Rows from block 2 of a small audio frame classifier, named by matrix and row number. Each number is 500 + 25 x the weight over its row's rms, rounded and kept within 0 to 999. All counts start at 0. Numbers have three digits each.
After each channel's rows are labels from the 100 clips, of 14976, where the channel reaches its highest value: "peak on" is the class under the peak. Only what is clearly more common there than usual is listed. The data: synthesized solo parts of chorales (CocoChorales).
# c30: last pointwise conv (model.blocks.2.c3.0.weight, 320x320x1), inputs 0-79

c30.1:490465551476425531482511433490504522487509492461487539483506442527481498486484534492524498497497489488493460506489498501468488513463554509510454517511468548470560534420473520495467463543532474479531494537525511556477440505470512471489528467
peak on: A3

c30.47:541479522514482487433520476560458510532529525490483510531441550480547518520499510476496495492491483480496482465471499548524469505495478536467545504475499503461489480483506482490403487491508466493456531493558524500499493523521561511482494460
peak on: silence

c30.272:504500457492476504492486488482501493507524533458521480513502533487520479483529525550517492497469525502502501461529465517516472536478505486539481520483524464515517479513469523497501489526480526485485472516478450541482535475541475490515508495
peak on: A3

c30.271:501429527521491520533462501546500517511545509464472515542482480474475530491475560478493467454442472540532517443512527563536506522518521466505533543517456460497481575501484545469496479503554536473564502454486555511497458470504480499454564505
peak on: G#3

c30.70:499479510562534519544509491551496510500504514527463487504481543526485490461534522497441487454502496518510477489522465544455553499433474547505523475546505541491477521591549536472488530502484514484555495522499513451480509494513489617497496499
peak on: D5; B4

c30.146:510427424480503527548542523494488473524499518495472575492535518459447491463456539547482492514478500506497509552508541478511531484511517492502501495511493479549594498506448503513518441488473468526511492483461506452470497494476523480528495509
peak on: A5

c30.77:524465497500526560486518533519483502473497491452502540514463516479500472504500473460514541515515502515480507524483474461539479522516508527504503523507470506526481542511544534444510481434512539501506481485521518466494547499498496501517472512
peak on: D4

c30.307:466564510456489519490467515462504512494495478482482487485508530496552498465483530493492520463528430480482471563475508468450456457504565498561454483517531505505461442510519512458514536505477436514504499475568478508452434584487493484484477494
peak on: D#3

c30.90:556468510484460500480521517529509517480466553414488495476532463523480482501538491481449527497457465500497490555505549482420541467477478505515498544536491524520515463459489502521444519493503481480441505549513566510451490476532494504486531500
peak on: F#4

c30.31:483447477487487583482465546518493475528479482506489503478458494540463517489549477507462432528542542483526490503522519495527519538491507504525464492503495511545496506495421558542504486479488494476500456507515488509557480521507456530477478504
peak on: D3; B3

c30.29:514469506492536466501481548438492536558461495485514507467469485480497530472482477499529480514454482502489496500523486499452483477521478480521425505524549485531512500463483489474526504507472487519461519458504476550455508517500523484449462522
peak on: F3

c30.8:570533495403482499507497508542507498489445496526475439449461500505501505478488533578514530464488512517458534498480511489465496506498526544495498472502500540475536483523550504550504535471546505459507494518489550521477513496461502498487505457
peak on: F#4

c30.243:496514490580524542575492491500510481493497537520484529537516500520481495545492464459514484491534513517508515512526531506499450507522490500468504471477473507475477500502488493507550470506508441476460509519506501487464512487463475490451441534
peak on: G#3

c30.291:501535464481469521489534541501507459503495493470521520476540475524515496549540467521546493513547513429504533496518474480493550476489522493455495454484529508512516551464508536500503469471464496537487492476480484534518520494510501517465499561
peak on: F3

c30.208:524492497524518512530455488546435561491470478506475510484505507489528500491498445472440485486527529522502509503458476522525560545473484503474497544507500478503504485516499504457507479477496573510517512520490505507488531459470515531488472490
peak on: F#4

c30.159:493512542460463520482519501497463463477502498548484541443458508526500555497488480516527496485518497511504482463520547443513495460535471518497540540476509552471533517539452487499534520508498469520491431478470540548518510469469530513506483440
peak on: C#4

c30.280:518444454523548516468499557525434475470518501492537541526502508502445576537515507514515533474479504534518497504501496466507524480493479526531490486502507511533540494482511522493536511491509506509477505492520504508476513528486516496503458511
peak on: E3

c30.252:505514493540558505586483461479497486501411492484492530527482504476470508508524508528532470491476444457549476482488513490522555549482487494541482501454494513508521514484556408465498477507503504520477535512523502432473506506486469533529486507
peak on: A#4; B4

c30.196:490472453543567484515534540479475479519500497508513516500514461483479510520579509537481458443486510477506530471464505521500462471510542487496509561502466526579470524549507496511495473493521502465502498481575464528503465465538440539528468464
peak on: B4

c30.153:478471491464492548476533542473537508505499520466530474495510537485512528544531510509448488460458487538495464441520501481480495445542538541470485509476517476508535550399477454479507487504501457481460497533469470548470507499493549474480482512
peak on: A3

c30.63:495429523504575466490467485496540525551500509506468522514500489538507506501493575491478493452497494482484484553483475465548495494513486467513538520513505494522542447544497488475457521468463493476538469472538579479489484516485488457486509508
peak on: D4

c30.19:503477476449483475532580490515522490550465529514526497474484466487505528495510504471512547502478466494477520479483493527475515499532484516454525534499519563477541494477517474458551524479547503510488524525521498542448514440500499466493446489
peak on: A3

c30.309:534505558480472539506449522496535505468482479564492515488444511515471523535467497503515508474496490470497487508484510476496476500501471520510516474505519509489585535494510454492494502452518559491535551453504495448486476528472482544489488532
peak on: A#4

c30.99:519549484508513520510476582476508514493485476516463465461507477510458539487528493518531535523522539486501508474500446469493546480529474479457561497529495471532450524465534500533547499513512509492442483492488533507492469496496524484513515510
peak on: A5; G3

c30.109:476512490418485527457475542504494528510550513491508510533518503509496500527513488512503502469441517526507462445501521568476486477436517455534502539489493447514516525517519509496483516472479463522480560545480477533546544489509507535507512454
peak on: silence

c30.228:516505506492538463533489501482468528519482461449478484479478498500607485528498490469522456474494444532524500520501502529538528514484510522507482516477501480523461479526519522492513514488480504485436498498512508498484510554577523534533524494
peak on: D#3

c30.308:501530492501521523508517463515520541521553483485460482504495495516551504472468520481505461505489502511566497460498507557511511467510536539529465544496508537519499475486490513498496469510503532479482501449492544456533532496495505484474499470
peak on: E3

c30.315:496492507456504466494505504480524501541535529533475521524468490460519479469452490483486453504477460503497501499498467519461485501498530464517499440490509468514457507488514467493476465523491465488525560512519493475541477478494501488539515510
peak on: silence

c30.223:452511499514525512549504534533526489555550519498463510447497477506483514502491495503459459450511484512504455531500482545517528489439511487483561472510475519510505547608520517463480501527494496494533468474492490489482471491481450580478498449
peak on: D5

c30.120:507454485511515494475556538481493506506538502525501522485506459546421504535473448508527471509484504587514569458546514519542537454541525500528500482490503543535492528513465477519469524508582507469447479459505495546477556434487477499495485496
peak on: E3; F3

c30.256:541519519476501541490513515448492467465524539560485559508501489563529555536481513503457483510462508561464523526503491476458464504468472490479503456502466519483569484466495500474456457503534582504515451540525537485551485510539521504489490473
peak on: A3

c30.49:495511477505511469471520482483515526533473537507456501476488488501427543520504510497504472496483470535570452489475551471528502522505483504512500561514530543508540519465501438481512457481486542495555481473522520523476507498454453430497477533
peak on: A#4; D4

c30.281:438500537471522503520532557480448571468525540477485555512479502557470513478505541475470465467535480493458488524435523578536463538481462513487529494489486461521464482493504503538475488508538509480567453524479512498458503482458492495511521467
peak on: D4

c30.210:499520501575508480474501514481493515517460490514521477536457509511471489435465455478511551516511531499515476459490478469547523490465434474492500489494512473501517470534511439489499528476496469464464515463511487439514514512474498534487511498
peak on: A#4

c30.76:429510496477435544494521502466534490520444449529530513499491490504500513552505530469535495522524539487520500511499539535479488460485521441469491578504528499569544548516494506464473477509488491554515457504502492532577491517523476512513468500
peak on: B3

c30.212:456485488502438446474525486520471510532505501453524529471521483522504509497571507502455482500478435487502503479518520494520451504515506468487495497477467502515551482485525501486486507506520520490483499512477525457518488525483515454518510449
peak on: D4

c30.129:466492531511472513499473483502448521439528530463499504500457461480448518453458492474488483506529484518499455506558474486513520510497529467491497519503492535413506476502458549498471546495505548519485464531486482484486532519489503480568485502
peak on: F3

c30.192:454504513505498530460548494491462499481428527549524487509517546497469506509476518502456504531490448506500483510489486516475568532506484503463476471463541535528445495482468496484473523483488462482427545465481466474500493483531554551599506507
peak on: B3

c30.205:512490471502464585466444489524501491505517541445504475473525490484511504528491439486510491467575500498435504489554506495480533474516493455495525554507535500486432492548457499477491540509483520510573479516475501492476491496542544566462494478
peak on: D5

c30.34:445476479516503481577482517509502491509473521540476474469522526449524459504515561484469486519532484478509483475503488514471520452497552441511529503468566590464522470483515494547505505487500567531490468512508489509506501491507516498531442520
peak on: B4

c30.257:483481519531522482533486519501495515520466480474484499497511512544460487472523480506499504546513547477475498490490516452540535493511458562470494487467532491534465481518477547521477522520476525476505512515460542500498505510497481516471475465
peak on: D3; D4

c30.150:476511555489554514524525522463589507496479475532484529519501440489530499464478538539544516515411530499469469481477516443485517543529521499521487508457452512500490513483565530449454474481471437453442498452538491522481514465463492507522492533
peak on: B4

c30.188:529495486525491521522474469459498448518505487473518550493492490519503463508527507511504468478501497508502522491513438491428493477501479513539480520464515528492449485451491493525497504492483480508494450492522537503472509494518543547508523529
peak on: B4

c30.149:482535530533481523527514481536488510462509506497523578544495511548556535503534525496527476478502509498546492478491507507517506491519491486454485481466492556477505495509522532539464467493506478480479514492532487472510500468481516478486480514
peak on: G#3

c30.2:471501507528484473493510492499515530507473477512523509456497510540491560509472461494500515490542537477487558478502439521480513506469495482510529580488548543518483488510491487492512530477509545522509489493479518482460449508492519459515470460
peak on: B3; F3

c30.173:534486457520537514506519528569472453471545523521523471505464512467510514481503524502540489497440467551505498497510487499516494501520560447441511494525492454526465562523466495484514487477521483450474561497526514512521501506500511536542502465
peak on: C#4

c30.201:464465493489451474537527513457508525478490506441520580521501526502457491521480463535486484469509536487511507435519488523498409519493484492466484446486485527523529499527529472442480512490503448466481522463490492532482558478537515512489490492
peak on: G#3

c30.283:467493557499453498479512497527502513470524496520465504526445514494513519487474523445463498508484472548505458464486491509555476520475489484508528509493479485515507516534501486486470531488487451432460527495510518437490509519491471494521509515
peak on: A#4; D#3

c30.113:439517520499470498468498494513511564481491465502545475516478554497567447529463494528485474512563491463502499458498479482479467506472494519537503453488472507512482489489511444557499488522480450514482519471547486449506496531476544490541492490
peak on: D#3; C#3

c30.145:481479479507537478471468473511483488529486473469487495493525506481507504455503496479486483522543480510477539513454522468519509479470518527488480437533495460455513450471466548500505519484505500453464491483443532506479478479496509439484480493
peak on: A3

c30.242:504521509510495494549491550480481448526505454524493492468484508477499504480498495512479509495493526467490523526480455485516528473457567522449485479497503477505510478485521530498455469511527502462448538452506464531512477447586537484468489486
peak on: A#4

c30.235:485479562523494491520486483497529493486493538529474532471530499540525515503487546525480481536454501487502527494508542453460476481510488550511496493453483497480528495449499506454481511493490506467526461503486527485470470521435484511568517537
peak on: D4; silence

c30.311:478528516548480446470515513492462538494501488555490498504511501482479494453473543493517542469443522508535477551496541523476472551526521508569523526540481513468532510497513503525507480549543501492468512515494482521495461512518565497515519519
peak on: A#4

c30.35:471476497512522510529508497510492496444499494498522490462477505532489499539493547535472488463505505516515464553474504486474549527496606482497492513505481495518478519521455544505544468508492489475483487492484478482499484499451507460490471462
peak on: F#4