Rows from block 2 of a small audio frame classifier, named by matrix and row number. Each number is 128 + 32 x the weight over its row's rms, rounded and kept within 0 to 255. All counts start at 0. After the name is the row's rms in percent of the matrix's.
After each channel's rows are labels from the 100 clips, of 14976, where the channel reaches its highest value: "loudest band" is the band of the loudest frequency at the time of the peak; "strongest on" is what is common among them. Only what is clearly more common there than usual is listed. The data: synthesized solo parts of chorales (CocoChorales). In brackets: how many of the 100, against the usual share in percent.
# c30: last pointwise conv (model.blocks.2.c3.0.weight, 320x320x1), inputs 0-79

c30.162 089 [149 132 201 150 141 121  88 187 167 121  89 195 130  58 114 146  67 128 126 128 137 101 196  74  71 164 115 102 135 173 136 142 171 109 138  95 114 215 153 125 147 163 123 126  99 118 128 174 168 120 122 140 137 150  67 120 140 153 157 126 111 163  29 215  94 135 107 133 101 133  97 147  93 114 136 159 182  90 103 189]
loudest band: 500 to 1000 Hz (84 vs 27.1)
strongest on: note A#5 (100 vs 1.5); violin (66 vs 13.9); note G5 (47 vs 6.5); note G#5 (43 vs 3.9)

c30.298 104 [ 95 140 187 133 137 179 142 105 140 117 132  89 173  71 134 112 152  69 123 129 113 116  99  75 119 182 115 180 181 122  95 187 146 126 167 108 151 113  84 140 105 144 127  45  98  94  96 194 150  87 134 141 196 172 113  86 188 198 192  99 143 136 141 126 167 110  79 129 140 123 146 117 189  68  67 160 112 134 111 118]
loudest band: 250 to 500 Hz (87 vs 40.4)
strongest on: note G#4 (79 vs 9.6); trombone (66 vs 7.3); note F#4 (60 vs 8.9)

c30.258 096 [159  86  63 100 174 177 130 114 146 152  95 135 110 157 103 176 105 159 137  18 133 128  99  86 146 117 100 154 193 131 126 196 112 143 102 113 122 106 124 137 138 148 195  77 127 154  50 138  47 120  77 130 187 168 153 190 115 130 189 214  66 145  62  90 115 221  99 131 183 154  92 103 148 176 173 179 191  60  96 124]
loudest band: 500 to 1000 Hz (75 vs 27.1)
strongest on: note A#5 (65 vs 1.5); violin (46 vs 13.9); note G5 (34 vs 6.5); note A5 (29 vs 2.2)

c30.301 104 [ 76 169 151 174  72 184 165 231 176 192 132 126 130 205  93 150 109 169 108  28 191 149 124 223  95 175 128  44 123 170 192 156  78 130 125 141 129 130 182 186  88 120  77 135  45  54  64 123 136 144 183 142 121 147 128 112 125 199 130 164 106  66 165 136 114 100  80 126 173 134 139 105  37  76 162 155 203 152 127 198]
loudest band: 250 to 500 Hz (96 vs 40.4)
strongest on: note A#3 (97 vs 10.5); tuba (65 vs 8.3); note C4 (43 vs 10.9); note G#3 (42 vs 8.1)

c30.294 104 [ 99 123 140 122 135 171 136 121  83 141  99  92  75 149  94  97  42  74  50 161  96  85 176 142  72  80 103  66  53  77 104 128  72 123 201 187  85 177  57 135  44 116  92  72 104 145 156 209 127 181 120 163 164 135  81 217 130  50 112 130 206 131 121 135 121 249 142 161  87 146  94  88 162 167 123 180 150  84  65 128]
loudest band: 500 to 1000 Hz (96 vs 27.1)
strongest on: note D5 (92 vs 7.9); horn (79 vs 7.1); note C5 (59 vs 9.7); note A#4 (29 vs 10.8)

c30.140 110 [ 83 255 114  97 144 148 145  60 119 120 119 142 118  77  89 150 164 104 156 131 213 120 173  68 209 157 105 155 124 104 197 171 139 147  93 116 223  85  38 115  97 114  80  77 145 188  79  85  91 150  83 151 117 106 128 114 182 133 212 169 132 124  83  47 208  84 139 176 102  68 135 150 148 214 126 159  95 105 101 131]
loudest band: 250 to 500 Hz (76 vs 40.4)
strongest on: note C#3 (100 vs 1.4); note G#3 (60 vs 8.1); tuba (50 vs 8.3); note F#3 (43 vs 4.8)

c30.137 106 [ 80 128  83 151 138 167  87 136 146  79 211 129 155  89 144 174 149 149 112  47  66 179 166 106 142 144  85 116 116  95 143 114 192 133 145 160  91 159 188 114  50 157 146 129 105  99 116   3 141 136 143 138 149  62  73 154 118 106  94 118  62 111  67 190 120 115  79  87  86 144 102 163 121 157 113 170 123 103 177 151]
loudest band: 1000 to 2000 Hz (47 vs 12.4)
strongest on: note G#5 (100 vs 3.9); violin (57 vs 13.9); flute (38 vs 8.5)

c30.37 105 [ 55 131 106 107 149 146  96 116  97 160  88  97 162 153 112 123 119 154 128  75 204 129  71  81  97 109 116  99 135 119 147 101  97 143 141  40 144 148 157 106 168 129 143 106 213 111 122 188 133  90 162 143  65  89 138 149 115  76  77 134  71 110 107  69 101 167  91 153 164 123 142 210 112  89 165 119 104  95  49  97]
loudest band: 500 to 1000 Hz (69 vs 27.1)
strongest on: note A#5 (84 vs 1.5); violin (66 vs 13.9); note G5 (42 vs 6.5); note G#5 (39 vs 3.9)

c30.5 108 [115 145 137  80 102 144 152 146 137 123  92  84  65  80 133 129  76  97  68 193  62 113  94 182 166 207 130 151 142 203  93  93 185 105 125 161 115 173  49 125  65 248 141 134 117 137 157  63 143  61 131  66 179 140 130 102 187 165 132 161 219  71  97  44 199 112 203 119 128 123 174  72 183 130 158  93 154 188 105 203]
loudest band: 500 to 1000 Hz (93 vs 27.1)
strongest on: note A#5 (89 vs 1.5); note G#5 (43 vs 3.9); trumpet (42 vs 8.2); note G5 (41 vs 6.5)

c30.174 094 [128 102 132  74 131 100  60  83  76 118 131  80 155 122 135  97  94 111  80  89 146 122 119 109 161 167 132 151 185 126 162 178 129 122 255 101 125 145 137 138  22 134 122  71 124 135  81 114 149 178 127 116 221  82  78 129 123 142 217  84 114  50 122 100  85 141 147 140 155  93  96  92 107 133 131 132 133 164 136 117]
loudest band: 500 to 1000 Hz (96 vs 27.1)
strongest on: note C5 (95 vs 9.7); horn (91 vs 7.1); note A#4 (53 vs 10.8); note D5 (29 vs 7.9)

c30.71 108 [163 104 135 108 147 141 149  94 109  93 101 134 182 108 135 174  76  92 156  90  75 100 115  80 134 186 133 111 147  77 120 125 137 167 119 119  78 171 100  87 159 124 113 131 126 131 182 158  70 123 168  88 141 123 130 174 143 158 157 152 105  86  57  98 124 118 182 125 131 146 196 130  87 106 167 118 107 138 105 164]
loudest band: 250 to 500 Hz (90 vs 40.4)
strongest on: note D#3 (92 vs 2.5); note F3 (64 vs 3.7); note A#3 (41 vs 10.5); note G#3 (36 vs 8.1)

c30.318 097 [187  92 149 138  97 125 124 180 116 103 138 119 164 166 224 169 153 179 106 107 204 109 138 129 117  84 152 168 150 105 115 120  54 116  93  80 179  83 162  84  69 101 119 139 147 197 171 169 102  98 224 109  94 164 188  88  65 132 142  85  46 146 174 111  59 149  79 165  83  94  84 110  95 143 129  88 101 139 148  86]
loudest band: 500 to 1000 Hz (61 vs 27.1)
strongest on: note C#5 (61 vs 9.8); horn (59 vs 7.1); instrument: tuba (37 vs 8.3); note E3 (35 vs 2.8)

c30.203 106 [173 141 154 204 127 176  82 118 108 159  80 135 142 161 116 141 115 128 144 105 116 152 141 109  81  38 151 115  93 175 162 187 201 128 106 104  88 150  85  99 116 159  99 226   3 176 134 184  96 133 104 157  91  96 152 156 110 123 113 144 153 131 138 157  99 153  73 154  77 118 104 155 137 158 115 188 168 164 146 151]
loudest band: 500 to 1000 Hz (65 vs 27.1)
strongest on: note D#5 (43 vs 9.2); horn (26 vs 7.1); note F5 (25 vs 8.2)

c30.101 105 [115 104 127  85 157  92 124 106  88 170 127 128 171  95 141 174  85  95 114  78  47 155 180 114  86  78 132  79 150 162 102 114 121 102 132  48 127 182 114 149  65 111 139 163 171  88 154 110 112 115 104  92 147 175 135  68 116  41  94 147 116 101 107 123 145 146 158 141 121 131  96 178 147 107 111 112 199 150 106 159]
loudest band: 500 to 1000 Hz (91 vs 27.1)
strongest on: note A#5 (100 vs 1.5); note G#5 (53 vs 3.9); trumpet (47 vs 8.2); note G5 (46 vs 6.5)

c30.16 110 [111  99 112 110 110  32  88 141 131 116 177 165 164  81 124  66 128 127 138 142 143  83 116  86  99 173  89 151 144  64 156 176 116 103 127 119 100 133 156  79 115 104 176 146   7 122 112  36 209 119 187 163  80  89  93 116 114 165 124  59 150 181 139 159  66 182 138  99 101 122 134 179 160 160 133 140 144 103 206  70]
loudest band: 1000 to 2000 Hz (30 vs 12.4)
strongest on: violin (44 vs 13.9); note G#5 (43 vs 3.9)

c30.217 102 [ 98 118 100  96 109 107 110 156 212 106 109 124 136 153 134 142 143 163 103  78 100 151  54 166 126  81 151 152 107 112 116 141 151  99 158 225 116 165 108 117 189 108 138 135 129 137 124 126 146  63  83 122 112 188 119 145 114 140  99 168  56 152  91 136 160 140 115  69 219 157 255 113  96 138  60  90 128 191 111 225]
loudest band: 500 to 1000 Hz (57 vs 27.1)
strongest on: note A5 (87 vs 2.2); note G5 (58 vs 6.5); violin (47 vs 13.9); trumpet (37 vs 8.2)

c30.134 102 [170 132 111 170 178 133 116 117 150  90 140 198 119 127 157 118 147 151 146 132 156  65 107 134 158 153 143 179 219 117 154  74 105 132 121 133 126 129 107 156  98  91 102 122 180 122 122 187 192  73 131  87  80 153 117 115 145 192 131  80  59 175 132 187  62 245 119 225 156 155 102 171 139  77  68  64 134  99 125 104]
loudest band: 500 to 1000 Hz (69 vs 27.1)
strongest on: note B4 (48 vs 9.1); note C4 (44 vs 10.9)

c30.96 097 [137 174 214 120 131  97  56 165 234 109 105  98  84  92 102 186 145 148 149 142 100 137 143 123 105 131 123 102  99 200 201  87 150 122 145  94 128  12 208 140  71 141  88 196 145 118 166 121 201 115 131 126 184  85 138 108 168  76 111 140 126  91 106 193 148 137 143 178 105 106 190 139  89 110 112 156  39 104 130  60]
loudest band: 1000 to 2000 Hz (33 vs 12.4)
strongest on: note F5 (86 vs 8.2); note E5 (29 vs 7.9); note D#5 (29 vs 9.2); trumpet (28 vs 8.2)

c30.36 099 [ 61 168 166 152 141  91 169  97 177 121 159 171  92 138  72 128 208 195 169 106  62 218  61 119 233 123  88 107 113 123 203 100 229  68 119  76 181 138 106 116 173 118 107 161  98 174 177  92 102  77 105 145 149 128 128 241 108 175 105 152 172  97  57 108 135  73 119 123 129 108  86 145 144 156 181  94 198 123  98 141]
loudest band: 250 to 500 Hz (87 vs 40.4)
strongest on: note G#3 (93 vs 8.1); tuba (80 vs 8.3); note A#3 (59 vs 10.5); note F#3 (37 vs 4.8)

c30.84 095 [102  93 117 115  72  72  77 171 130 164 131 197 138 161 133 212 141  99  89  84  97 114  64 127 107 183 193  38  91 143  82 130 188 157 138  56 107 148 144 171 170  74  92 154 126 125 220 142 158  89  95 115 153 127 129 138  84 206 136 156 116  58 152 175 129 158 137 125 130 104 193 181 128 144 169 111 118 116 177  94]
loudest band: 1000 to 2000 Hz (30 vs 12.4)
strongest on: note F#5 (67 vs 7.3); violin (44 vs 13.9); horn (33 vs 7.1)

c30.253 093 [133 135 127  90  79 186 117  99 121 112  73 158 163  79 151 142 111 160 178  83 112 114 181 111 123 147  91 147 191 140  86  64 171 147  91  96 146  97 157 216 109 128 127 103 136 114 136  85 175 158 144 119 145 159  88 164 105  90 120 188 112 167 116 123  65 149 126 155  71 193 154 104  91 178 104 112 133 156 199 134]
loudest band: 500 to 1000 Hz (76 vs 27.1)
strongest on: note G5 (43 vs 6.5); horn (39 vs 7.1); note C#5 (39 vs 9.8)